A small contrastive audio-text model, trained from scratch.
Model: log mel input, encoder arch mobilenet_v2, encoder norm batchnorm, encoder activation silu, encoder depths [3, 3, 3], encoder widths [96, 96, 96], text encoder width 384, text encoder layers 6, text encoder norm rmsnorm, text encoder activation gelu_tanh.
Rows from block 2 of the text encoder of a small contrastive audio-text model, named by matrix and row number. Rows with one number belong to one neuron. Each number is 50 + 12 x the weight over its row's rms, rounded and kept within 0 to 99. All counts start at 0.
After each neuron's rows are labels from the 100 texts, of 14848, where the neuron reaches its highest value: "tokens" is the input token at the peak. Only what is clearly more common there than usual is listed. The data: short read English sentences (LibriTTS-R). In brackets: how many of the 100.
# fc1: MLP up (text_encoder.blocks.2.mlp.fc1.weight, 1536x384), inputs 0-95
# fc2: MLP down (text_encoder.blocks.2.mlp.fc2.weight, 384x1536, transposed), outputs 0-95

fc1.739:49 46 14 49 47 54 61 52 46 65 48 56 46 54 50 76 44 42 54 48 75 38 43 47 33 74 58 54 57 39 48 50 49 38 66 65 57 47 61 52 50 32 53 49 47 60 45 44 47 56 57 61 34 59 60 47 66 27 47 46 71 37 38 46 54 43 53 51 55 50 42 51 63 36 48 39 40 54 56 63 61 57 40 56 52 56 57 43 51 38 73 37 43 20 49 68
fc2.739:64 41 63 67 38 45 58 58 29 73 34 34 47 54 53 58 40 38 54 47 54 39 69 70 56 54 72 39 42 38 45 46 62 41 30 48 62 58 37 41 47 58 44 53 77 33 51 53 39 34 32 47 44 77 63 30 44 36 59 56 55 40 71 47 34 37 35 49 69 68 69 65 55 24 52 62 50 31 56 60 57 35 52 63 38 33 42 45 44 41 51 51 48 58 51 47
tokens: "d" (16); "r" (12); "s" (11); "c" (10)

fc1.413:51 40 58 47 54 36 36 61 56 47 57 48 48 48 53 57 44 77 70 36 54 42 51 44 40 48 55 58 69 48 47 59 54 55 58 51 66 61 52 42 53 55 61 37 54 53 47 64 49 56 34 59 53 46 70 66 48 58 46 55 40 78 41 43 75 62 44 60 43 59 49 70 47 45 67 51 61 43 47 44 55 39 33 48 58 54 41 68 58 31 83 55 41 45 48 38
fc2.413:57 54 50 58 58 35 56 35 56 46 60 47 49 40 48 35 53 53 47 45 73 40 48 74 50 55 61 52 53 34 49 68 66 48 60 50 50 46 44 57 26 50 37 52 58 49 30 54 54 53 50 55 38 44 35 68 33 71 47 47 54 37 55 57 59 60 58 47 58 38 48 55 27 32 60 44 60 43 63 51 62 42 36 50 55 60 62 41 60 68 51 61 47 65 43 46
tokens: "d" (50); "g" (15)

fc1.326:61 52 26 52 15 57 68 48 38 74 59 58 50 38 67 44 75 53 65 71 56 57 41 55 37 63 45 35 58 38 59 48 56 46 50 58 57 47 50 46 28 45 31 77 46 51 45 61 24 65 50 46 31 55 46 60 43 46 57 49 39 55 49 44 69 46 68 66 37 51 39 39 44 56 53 45 65 34 60 45 52 46 18 29 62 50 52 71 66 39 57 39 67 48 55 45
fc2.326:58 36 55 16 59 48 43 43 51 33 64 33 40 60 66 48 29 57 45 55 59 57 54 44 56 49 60 52 64 60 49 52 51 58 44 81 55 40 41 59 62 68 50 46 39 50 40 61 56 46 33 41 64 36 48 63 46 50 46 25 26 42 54 37 63 50 66 54 44 53 54 72 57 82 56 55 42 47 50 29 60 41 56 25 31 66 43 36 52 66 53 46 39 53 42 72
tokens: "d" (79)

fc1.248:40 47 36 51 26 47 46 31 58 56 40 27 53 28 74 59 42 68 72 45 38 64 42 49 32 61 43 36 62 38 41 33 58 36 59 44 78 48 42 50 46 57 48 52 45 56 28 47 57 41 42 36 54 47 40 61 47 57 35 42 53 40 54 67 56 42 49 63 64 34 34 35 59 41 55 54 59 60 64 69 62 45 29 63 55 42 62 42 62 38 41 58 60 57 36 47
fc2.248:53 51 68 46 31 81 51 59 73 41 32 64 56 27 62 38 40 50 61 24 66 41 28 63 36 54 32 46 48 29 38 46 46 46 65 36 57 60 30 51 25 50 52 61 59 65 83 46 39 61 51 55 23 43 43 44 54 59 43 48 45 55 37 51 47 49 48 75 38 32 51 46 43 64 39 50 34 70 65 74 60 39 52 40 44 44 52 53 65 46 51 33 29 41 45 41
tokens: "a" (81)

fc1.502:63 41 27 39 62 36 43 39 49 48 73 62 61 47 58 61 37 44 53 55 47 58 57 41 29 45 57 59 70 47 53 42 41 46 54 81 40 58 44 30 36 44 49 54 55 70 40 63 65 42 55 39 22 44 33 42 66 21 46 43 48 40 38 43 46 40 50 47 39 52 30 32 37 57 45 38 73 44 41 44 59 48 48 31 47 58 49 59 44 40 59 54 55 59 68 43
fc2.502:54 44 52 53 50 59 44 47 65 56 46 63 62 32 74 55 55 68 50 48 58 41 54 64 35 74 56 59 59 50 58 34 53 53 63 65 63 53 60 47 41 69 65 57 60 75 63 60 46 66 63 49 48 39 25 36 51 40 41 51 53 49 59 37 61 52 75 44 54 55 67 44 47 33 62 33 61 51 47 48 69 63 41 44 54 45 60 53 65 28 37 48 59 41 67 45
tokens: "a" (100)

fc1.275:45 50 32 40 33 52 65 63 55 61 35 35 47 55 62 56 19 58 57 56 65 52 37 44 24 64 40 34 62 59 27 62 65 56 51 62 42 41 47 49 27 64 56 37 48 45 56 56 33 67 70 58 45 59 35 61 36 55 63 60 43 44 15 38 61 55 51 44 41 50 60 39 75 34 74 49 36 42 59 58 49 62 42 37 75 69 64 79 53 17 56 50 64 19 38 36
fc2.275:41 33 55 46 51 55 61 58 69 65 43 71 56 60 61 77 62 65 75 54 45 55 47 59 32 77 48 59 46 67 44 45 42 49 60 49 39 47 49 63 50 44 68 60 58 53 56 47 42 38 49 45 39 39 34 62 57 62 49 38 38 49 73 46 73 44 56 63 52 57 49 23 77 39 44 44 40 53 43 33 70 53 52 34 43 52 65 61 42 61 51 35 53 50 51 50
tokens: "a" (100)

fc1.70:63 64 44 32 60 52 64 44 59 42 53 33 57 64 49 73 39 48 53 53 50 55 46 43 45 59 49 50 55 50 41 45 42 41 51 56 62 28 66 50 43 40 49 45 47 45 30 87 49 37 29 51 50 37 42 42 51 62 41 51 67 79 37 44 44 42 50 46 56 63 51 54 70 32 48 48 47 31 59 39 52 58 42 36 46 44 36 76 55 56 46 58 43 39 30 42
fc2.70:57 39 52 58 42 43 57 46 53 63 55 38 47 25 37 65 46 50 42 47 56 40 59 50 56 48 54 44 45 62 50 53 58 37 69 48 45 71 58 31 47 42 60 47 55 69 44 41 63 40 68 43 61 40 65 44 59 53 29 60 56 52 52 64 60 61 37 40 49 56 32 46 40 45 63 42 91 72 47 70 49 57 53 73 55 40 57 42 45 75 30 51 51 60 52 41
tokens: "s" (63); "p" (16)

fc1.121:48 55 56 39 54 48 45 44 46 47 48 32 37 38 37 47 49 55 63 48 61 52 50 21 69 47 48 50 50 38 64 40 73 34 69 58 60 67 58 62 49 65 44 75 43 57 52 44 40 25 34 68 44 14 26 42 56 54 45 68 50 50 52 62 47 48 38 39 55 64 58 48 48 42 34 55 71 82 50 39 40 51 51 32 31 46 39 48 65 44 62 71 47 54 45 49
fc2.121:39 57 50 60 32 22 52 56 41 42 53 54 37 52 56 55 36 60 36 55 58 42 34 50 40 68 43 64 50 50 30 39 54 51 51 56 52 45 33 56 34 51 42 55 49 39 44 76 38 59 36 41 47 50 50 62 47 45 61 26 59 40 50 50 45 71 49 49 51 55 62 54 68 49 54 50 59 42 31 33 48 57 62 43 54 36 49 31 61 49 42 53 60 24 64 49
tokens: "d" (36); "m" (25); "b" (21); "n" (10)

fc1.160:31 52 34 72 48 51 39 50 36 54 49 55 56 43 66 57 43 66 58 45 52 69 46 49 37 62 57 45 73 52 63 45 28 44 33 60 59 36 55 34 40 72 43 52 53 57 63 53 51 70 60 55 32 65 29 42 50 45 29 67 65 48 47 43 49 92 54 50 30 33 47 25 65 44 29 65 40 64 61 55 63 48 34 33 77 43 41 53 46 42 58 25 75 69 41 65
fc2.160:56 40 38 48 50 67 62 37 42 54 38 57 64 42 64 55 56 73 59 49 56 54 31 50 36 78 45 59 59 30 46 45 41 50 81 53 51 53 41 51 28 40 69 53 54 64 42 58 43 61 55 48 26 41 34 58 71 43 62 33 48 49 71 53 51 59 57 51 50 41 35 35 73 42 42 65 64 56 29 39 49 48 51 47 21 54 49 64 49 38 41 43 54 58 53 47
tokens: "a" (100)

fc1.496:86 45 79 50 30 48 66 25 74 59 52 73 52 46 38 42 46 40 76 50 72 65 49 60 59 49 42 64 51 39 57 79 51 51 62 50 61 46 54 42 40 37 53 35 45 47 60 43 56 59 51 35 47 51 34 50 36 57 53 47 45 46 62 35 46 88 66 64 44 49 31 58 45 60 62 55 52 60 46 60 45 46 33 48 52 55 34 34 70 28 48 62 65 46 84 16
fc2.496:54 48 40 46 74 37 57 60 51 60 57 60 43 41 49 41 36 21 63 54 39 43 50 41 42 49 56 28 62 40 30 67 57 67 43 52 47 49 59 53 45 27 58 60 72 37 46 28 19 43 42 37 44 48 80 61 35 61 51 56 57 46 36 56 60 44 49 52 59 54 31 63 49 23 35 53 40 59 48 65 42 64 67 65 55 43 42 55 54 53 54 26 52 52 51 65
tokens: "s" (77); "d" (9)

fc1.491:35 33 51 40 50 70 44 43 46 55 50 47 51 34 47 61 42 65 66 60 63 35 48 48 54 32 50 66 73 48 58 49 39 47 56 45 63 40 50 79 39 57 40 45 82 54 62 65 58 51 46 54 64 26 41 16 58 37 58 50 26 40 69 58 63 82 38 37 53 62 53 48 41 31 39 68 68 47 31 49 49 25 31 68 46 59 36 39 40 56 56 52 47 44 33 26
fc2.491:33 68 38 46 48 41 37 45 60 55 70 69 62 45 62 42 66 47 51 50 36 57 46 73 51 33 32 66 44 43 54 47 45 59 52 60 48 55 63 57 58 46 62 48 41 49 61 61 44 54 45 61 48 63 39 58 43 51 49 72 65 65 59 48 64 41 58 35 55 55 62 36 41 45 59 37 55 57 50 53 48 54 55 66 59 54 36 63 57 48 49 75 82 45 48 56
tokens: "a" (84); "s" (10)

fc1.731:37 52 58 48 48 53 37 43 55 51 47 51 52 50 66 54 45 52 59 37 44 58 75 48 62 45 55 55 44 60 40 47 57 62 57 37 61 53 46 56 61 56 53 49 56 44 67 45 49 59 50 54 41 35 45 50 43 53 35 47 33 73 44 61 66 48 59 52 40 37 51 45 63 48 39 75 51 79 32 46 36 32 40 59 58 53 65 58 54 48 53 68 47 40 59 22
fc2.731:78 43 70 58 38 56 32 45 23 50 57 39 39 50 31 40 40 47 45 32 47 53 44 41 67 52 45 40 54 61 64 71 63 75 23 34 27 56 50 64 55 54 42 68 62 31 60 37 41 54 66 23 51 57 59 63 63 49 59 47 70 40 50 51 53 45 61 61 26 45 58 54 29 55 50 47 52 51 67 46 44 73 44 51 32 59 62 56 49 48 61 64 58 59 51 48
tokens: "s" (56); "g" (16); "d" (13)

fc1.589:54 44 35 65 60 67 67 45 66 64 40 30 59 42 45 43 59 86 48 60 68 50 66 71 44 40 39 66 47 41 39 42 46 27 49 22 35 36 54 73 56 55 46 49 57 59 63 56 45 49 39 39 42 52 47 51 64 46 63 35 73 53 59 50 55 39 74 31 46 52 41 41 32 46 69 60 60 46 69 40 50 35 34 53 55 41 48 49 65 30 62 52 52 27 37 43
fc2.589:39 63 40 48 77 40 48 58 55 39 44 27 71 37 63 53 41 55 58 50 37 37 70 55 71 44 42 67 43 80 61 36 44 56 41 47 56 45 41 45 71 21 55 62 54 33 53 56 69 45 49 59 61 64 45 62 49 53 66 67 23 31 66 53 54 44 23 51 67 38 74 70 40 55 64 31 37 41 33 44 33 39 72 57 50 44 32 68 38 59 37 72 39 61 45 33
tokens: "a" (38); "j" (35)

fc1.327:44 41 41 60 60 63 52 42 49 30 50 55 42 63 60 65 72 59 37 73 57 69 45 50 40 65 48 61 55 58 58 63 59 68 72 42 43 30 47 43 36 42 45 51 22 58 91 41 36 57 68 40 66 66 35 44 62 62 48 29 56 36 56 38 50 41 29 64 30 54 45 46 62 48 45 67 38 52 46 49 60 52 29 23 57 67 58 65 58 57 69 36 48 62 34 58
fc2.327:49 43 46 55 19 60 71 55 65 42 43 53 55 57 42 42 56 57 52 43 67 53 44 50 49 70 31 57 48 46 42 39 51 36 58 55 56 49 42 49 32 57 50 44 66 75 68 64 57 69 52 57 25 33 61 25 67 31 53 46 29 56 50 49 51 45 50 59 64 40 35 49 64 26 27 50 59 50 72 30 66 39 44 22 49 67 65 51 52 48 58 23 37 56 54 41
tokens: "a" (100)

fc1.155:41 61 42 58 25 49 46 43 61 49 69 47 45 47 49 60 35 72 45 47 76 33 63 64 25 53 47 74 52 26 66 66 40 55 43 44 79 64 62 42 42 58 61 46 57 50 49 48 46 41 52 43 63 65 49 48 36 54 51 56 60 44 44 49 36 52 43 30 52 54 44 40 28 36 61 66 49 53 48 41 64 45 49 36 67 32 40 48 37 40 63 25 48 42 62 34
fc2.155:51 66 47 58 40 37 28 59 48 54 55 39 65 34 49 46 46 30 68 19 52 54 35 52 47 46 31 48 55 39 52 62 45 57 43 47 59 51 39 59 63 46 40 50 46 45 71 54 40 59 76 32 56 31 49 34 52 53 41 47 69 48 39 32 28 63 38 53 53 61 54 59 40 70 40 40 42 57 49 72 43 53 39 47 42 51 30 36 37 52 44 63 57 51 65 49
tokens: "d" (86)