python train.py --encoder_arch="mobilenet_v2" --model="contrastive audio-text model" --dataset="short read English sentences (LibriTTS-R)" --train_examples=26041 --noise_aug=0.002 --n_mels=80 --hop_length=160 --input="log_mel" --spec_augment=false --win_length=512 --tokenizer="char" --vocab_size=32 --loss="sigmoid" --embed_dim=384 --encoder_norm="batchnorm" --encoder_activation="silu" --encoder_depths=[3, 3, 3] --encoder_kernel_size=3 --encoder_stem="single" --encoder_expansion=3 --encoder_widths=[96, 96, 96] --text_encoder_causal=true --text_encoder_width=384 --text_encoder_layers=6 --text_encoder_norm="rmsnorm" --text_encoder_norm_position="pre" --text_encoder_activation="gelu_tanh" --text_encoder_mlp_ratio=4 --text_encoder_head_dim=32 --text_encoder_fused_qkv=true --text_encoder_bias="qkv" --text_encoder_qk_norm=false --text_encoder_layer_scale_init=1.0 --text_encoder_parallel_block=false --text_encoder_inner_norm=false --text_encoder_drop_path=0.15 --text_encoder_positions="learned" --init="torch_default" --residual_init="scaled_by_depth" --optimizer="adamw" --lr=0.00087 --beta1=0.8 --beta2=0.95 --eps=1e-08 --gradient_centralization=true --gradient_noise=0.1 --cautious_weight_decay=true --steps=11700 --batch_size=256 --epochs=115.0 --lr_schedule="poly" --final_lr_fraction=0 --warmup_steps=580 --weight_decay=0.1
Rows from block 2 of the text encoder of a small contrastive audio-text model, named by matrix and row number. Rows with one number belong to one neuron. Each number is 500 + 50 x the weight over its row's rms, rounded and kept within 0 to 999. All counts start at 0. Numbers have three digits each. After the name is the row's rms in percent of the matrix's.
After each neuron's rows are labels from the 100 texts, of 14848, where the neuron reaches its highest value: "fires on" is the input token at the peak. Only what is clearly more common there than usual is listed. The data: short read English sentences (LibriTTS-R). In brackets: how many of the 100.
# fc1: MLP up (text_encoder.blocks.2.mlp.fc1.weight, 1536x384), inputs 192-287
# fc2: MLP down (text_encoder.blocks.2.mlp.fc2.weight, 384x1536, transposed), outputs 192-287

fc1.326 102:500563423422498531505522392430501419531567514534481575459514493474516567535490550491452545538402544520433441481507526429555578505446516430491566597533422560446562527484574515580440568415522477520519551421516483550381522498518559554471485482403474422533537470589431463453476508473495503486
fc2.326 096:549469481565405443541551520563538518492535485534483541485472638369669467507543556483490498567507584604524532487496474521486388572543469505538435511505493481519447510462492493541535471438489457537471511575549493516526540527505489602454467480496451570480389603468486447566634587492564541527
fires on: "d" (79)

fc1.216 101:532474454478491541426518492591445547505420499447414484508506539572537548494461456521365411465498478485431470494468501468529511505490356477517448516572492489514604527516427505534495497445456394533460565479563561536465519465538459463465520436437560449487509464458538519482604509450500502445
fc2.216 095:491530543486600480536495477437507433439488564428578404625545412544461484502538453442504532584563494485458548551515493408555513558517425478502507519591494593379446593483477478531478460516507507508518431500397564491573546479510459570519521559540482484601493458450436444554611481500519491394
fires on: "d" (26); "g" (14); "f" (11); "w" (8)

fc1.662 102:514517491600493528480475565347543485430472524462536518485459498508529487474516526437586510448547493543520572339538557457395467479512571395483502465478546524509580477441500551514526609405478573423477514510465570568499462540435503474505470540434454368513495460476471529500426495466562469459
fc2.662 095:459521441560430544606584550596551524495459399448510469486457537596502493419500585499550517461398440501557551492510506446511498539474425457509478488485614454491483567467522597498473458566498406498575577508523491485448453516514504481463575493454545478485536513369485518539503495417490517520
fires on: "i" (100)

fc1.88 104:431544568489500485489475527499515549507563515465502480503485488434514607521567525508526460439449531457519472476489486607489522504537500472488548485512481534509408468500543509517490487481588483515477474610444579524446546421502536392451452473363525479543529496583504473588440498538376423440
fc2.88 100:577500539503576454524509563470567518433527471541499495485428426550521504468497546545519506570461530576499460461479421527532493461448540578562455447434457552562452450505545498398516466563505543487550508599502576466535506448473489526472475587490446487456522497426404641572471520452454482411
fires on: "i" (90)

fc1.618 097:460418481535438451489469519444555567467485558499576561479556567496510552510481565473485469477487530440524449582535513555507452517441469458468482576474522541551521554450441563552512532503591499513460484508404571523410456504501600516502504529434554495509561491531511512512468504557495466539
fc2.618 097:441551533590502430505514566516546510493468539533490525550487535456498564489456603472486459504641442437560572515561428604520538532460545513521503506435493499551480508470552552558575531520455539509488485420454568411573531510535516397511461541565377527474553490580410551499516535583504512439
fires on: "l" (48); "d" (15); "i" (14)

fc1.190 098:517480451578505450443536401528445541513533520505491480468613478552539531452484457421529550417450561500571415570522466413510457552481500490395522585482471459483464547482498578444505479501519460440447461417445587592546487533486505421553451448481453458512520390484491542530518654530609415443
fc2.190 099:452556415484545563484471593433491550528536507574508458470559402506487478514569531475462446446529515471548460572506478516545557617486538497553384543448497500457546526554521459443528483497553482554522538462512468534561485544512422539473417437608494391653478541489449474474467437541518412559
fires on: "l" (28); "o" (22)

fc1.129 095:444541450544448603456461424513413566486543521449600600463530430468462544505494534503517510565569515493491485451411424402454464516511470483491433566491486483550529477484535565468431530472537538504510392448421453515462509509534484448522470463475549415475509506494489542411504479479506466556
fc2.129 103:504562456391516564379495504451460438516460556427520514518436476542515522521509554527544541546546519460572476510471433539485510422560552518536374534513419441495546444458511488505414476427448495488459514455441451472536459546422634447448492486531576510445419481526436446507516561553477485562
fires on: "f" (20); "t" (15); "k" (13); "g" (13)

fc1.393 103:427498413538465507561524472524485527478477511501485509495581457501495518471450456529465538455423517498562509517436502496507543511497562470489536523534436461460564497413498499487426550494414522482466524468468468535409459503448546492459491524470483518464475455530441581502460489540590413537
fc2.393 102:413553525540480392533541515518508457478551429512471391472524396412583547624491495394441547535524556516591591571593595446508567480443505422441531529610542438527513482609511442485529432468466457606516545446504458528494560561523475559563530402470431507438461491509422507434441522510524516521
fires on: "l" (50); "o" (31)

fc1.712 102:592478555544549384461449566553516494504411552496492440432439474458498520633421449504497634429573478444487587527545436532528441492465597548542438503470479424547524432510483421516447534506625565471499511585473523506529538454409443530455460529503583524551456438435476392555508484467518592473
fc2.712 097:416488510544505496508385579524417501482544522452462623513379503505507519453517392496569559507480531491457554539530492452535517541515595435451571444475410500481509520425541503471492541496555606517559508529523399537447463513539429511550583403362398544494399481465423543543474516483417479455
fires on: "f" (28); "c" (19); "b" (18); "t" (16)

fc1.0 092:483511465503482506413542598633569526390418583530540498529476488457556501541461472487478487510436484512509475449436477465496428486487543484471452490460461515457455558490492472476514467597601503397469490612549492445564472485514544544460413520430480454535463429485454494506472468408463523551
fc2.0 096:499520506589490532490440490570502485471470540458434446476610455471515481450497565486466532462535570457551420525576576515515483494442466497487610460492531487472458493508461537533520571538433634558382530461521470452489453552540503483518504529537526584482528497472488470602473489487481509477
fires on: "l" (100)

fc1.715 106:551483469478531509528555478589461533433528474456514415490457512527455516517449577497515461540482588465627498477545540482531561511418464511483574549383501465489476538487515463429505429368491551498496484476559494544504470574461380545457462461551478440495458402392516471523451480523530473466
fc2.715 098:425527466520584396549364365510525566428530595522577574441528550445505509498531509481547558511502461481584532466423533533520489494428505508524428472518577570494438489520490500456566416522518538423559520545586500449468535457491420465528572469496417543490464433510529492479406595411502478432
fires on: "i" (100)

fc1.99 099:468539471464394544540429473513495434511598477499495544545606510498498466492485526476436424547538496473566544469520447393503580548516451528500461536468526366457580515494558557624450570479457437409527508502509495534519471517511476454593457578463595441471499525544393544498538516438453409492
fc2.99 091:464477500530440401529462486446483538505471594595476429522348463577533452441561476527527638562533529523479458424510503482478481456514522588511466523438496581516373456509499535515436495518460449523488572469478537504420511448592434464459486450505527506548644584506460532521562501593484504533
fires on: "d" (21); "b" (19); "g" (16); "o" (15)

fc1.684 102:566530433600572518510561574502436510463533415469593386411567476450494523532464436472485499581495489527515425448456564549492470540481530542455425492517534446434498550500528550477429413498563460499433563560450506542482538612388537588451471540552440444471509457500467465467483424499527456475
fc2.684 097:525486464599571485537465514505494473522581489472474490497538483410439546520531527515616503435552534481564507522444511509483439511507542572511560505509521559496663477466471498416552490500506531575468511548470622509466505522575504523508498509631478504463482531530488488538416491546451489484
fires on: "d" (100)

fc1.486 091:499478386494536484462518511498523564506584499463492517457450549412453604546568426516509545519548523502526538540434515556437481442528474460536433400513558393518531450563507540507454511509454536521426502473536532473455402556528520466560517596446649525515487484539587532442483587519575533465
fc2.486 097:503540486502515508449455495507523453625465529533590467533560551551420405541533557412421607421487512516490421448447592465497490413347549390544496549460478534523591502523458513441571406537528420536525499493435432476507478500458488500439511479453532547514491571655442500542477499510570521592
fires on: "d" (19); "g" (19); "k" (18); "h" (17)

fc1.345 105:486475461598500533454418504527435532590440513413530542618464528514480584572460525457480523553464493503482451498462528573540450560476463542544494587578460399460532601435465499554503550505432511487400486503486560418534491535497498460573483493434556477558569436531517489518552492492509523507
fc2.345 091:514634492427484469532509533469533485453498504484529528526571418397528514517598506539448495553438491527492493600530552448419443457543572445443475498539525558645510501554540574465489529536479441468548466503458505481579485498399535533561449453422458543471522496607521481553510489452508470412
fires on: "f" (35)

fc1.118 098:505513507533494576497501546424461477496479477485535444423441520521488461560423424443495557505460537511468483424544456578568512503544543523493478483454486537519426493475563522531431469530564521401500553526539475521528523484429477488520556497554499524472465444505515434482404487527455514477
fc2.118 107:497475610488517501529440423423496449485439477436427554473496506480442561386479460537485525498462575516525415472497570545498474498475428442517551540535493565408592596480532560527540415473516432582456474422477456488566537586480517599524499501543481550587490522485509553520475466505568449482
fires on: "i" (100)

fc1.517 098:431487449600537502462447451441463448569504627550522515523553517472548552541489465526535527555397465468501481540522534550533383506491548492509467519555473489482485584499556450493491536468543512500507463524471447512526478422476465559538501550455597487519545445468492607557478495538434494496
fc2.517 098:472451425557447511506506572537518537547551528498536431428507430518526536428485457479560515498463448563403467563509598547425496616469510614556541481509564526635494443471452406452510498465601529514454429590426577529431550580520462523512577493460481522499528440478541463480540446483531632560
fires on: "f" (14); "a" (12); "d" (7)

fc1.357 098:507572486526497569519491474481520479457533498406514492468508432462560552575532498423433417519477594566520513424511588523606361625564468459549566535501538465581514486506503506514444512512413467465523539495509414447563508593582443546486528454446483407350503449394527483514546472465513523422
fc2.357 091:482437548501492539473504544537471501539525432481503563479486503574497492530486491538492503510535553523473476520520588476519484526499547367484386462538405503518466569514452447539619451529449642464516549558544453506494555438584436539512493503516463554519490557494517483439506430573496459492
fires on: "d" (15); "c" (14); "w" (8)

fc1.20 097:549526516559491575485547401500390544538504496403526439469529530595524567486502556528511537488451525493411490460496507414530424495556377532465552543556483487568486500493458529465513512426482480509519425526586507458516487443592411526522559597451529566405560513570538517493479522527456586497
fc2.20 100:488485536413532484510523521419515407487415548543507470419535489437428584501552654490502538462537528483526483498458496521505528426436549467432503483603488581480453519488570420510545487518521511428479506406454469515511564583550533450577522476539497572619469422543465416468519433504567629507
fires on: " " (87)

fc1.86 093:487579552568454504490471498522480416487551490552510513464572462508522510639429601435483467500607531481419459476385619489529531487484573496586570510410422468523508533521482508477474525441458429473465425558527472559505523450461457475537440564454415546421429518528510503460471455555508507519
fc2.86 098:490496454468540547506515524534470489452493461496558611574545515573437573486563603422582441419508528547508496501492583412469629460470529494558543535503526491528524472558567506513450481518465459420504674428511551601535535479433558466522409531445472479497457497549524477548471491546424475494
fires on: "d" (100)

fc1.507 100:492461496456476442392529591586397467532597490441439469494551589425559508491555436479508509480489523428479559515515495525586563538498438527518441523454568535500533440533523441584522461443486463515504489578471406483448508577545527480420533496408545559573377441477533383602484512516501570462
fc2.507 096:507494489422579466545451488481459406483427468420486528410481462508531434441509512542489495502558526475545501554544449609569526509573524549535521502445578457511424537493411450505503574597485466487467454507520512576433446397440555506475530485488481516431511598514463478488580603494522592508
fires on: "l" (39); "s" (35); "w" (17)

fc1.132 103:493522459490473573454465415494483407550498474464578404412569400508484522493550403441439555539530512538407425532402546513557520447518512444529533422565478421632430523513531489410511445491482522524511533601486505523468459552459487427497556493483461511567461469554476493450562424507408523514
fc2.132 101:450544531574476442496547493541483473487326545567489489494501503467529541377503482482533521561616549564452563487548412554612509491515472459473540536513566513523498537588517461518496482501510468517467511458561496532508515552532546473498492407526544498512515556462468505511431447401412570475
fires on: " " (75)

fc1.762 096:420538443463573481526493577434424528530565472483469434526590448554469592556472519400510503471469417467512517470543503434500486511473518518431502449586570521476523529475587562434413533515551577578451391553563512536475509509490515545466524446548561557593394523519535513472438531563506434505
fc2.762 099:422476525573497431614491531513512453521518491440498394410432337493491415534516452567463403441474550551498511557554490428582503482522501478496469522503499516457498460510498356497526477513502500447535456495561526475517583449511530518633432471576419421539469587454442508505514540479468498522
fires on: "l" (54); "o" (19); "r" (9)

fc1.323 097:457418510532502486539499523538464533536541500523512504477520568491484544546529539435483573363361487490523336422570537497457469445492576537483427584488478479501499511424479509500538598482598430467498471489544485525505589493445508625528490548453423509473418463568572524440480485478483470462
fc2.323 099:409528510455528463521576581507549400405539485606560483486436573490464463416554637501529483466536509501550543468523393503527563516481503475462488541516544468467485425463498469455518466608462482605456482493557544453472437492446439436493449610557428487587468463490562499443505540500512595525
fires on: "l" (28); "o" (22); "m" (21); "w" (16)

fc1.711 098:598432488471524493415505511594434611522487508450468559574587482489550503537487561469502451473480482538426471499455508473538421558474387497557471532560488455467490473402558585505465566519490520585440463507410498480422497479471480527514552447461555484621536513542505474510469477525516508469
fc2.711 092:438493526528566515544466632503501535416561461512535582442477504449483530506436540544519469435540339567475534620456511454500403567530538503453525490595525543465678536594447491576455530496544537501498535467559524570575549523562560470511489520478473555550371486477499549474398472505459539587
fires on: "f" (30); "h" (21); "'" (10); "g" (9)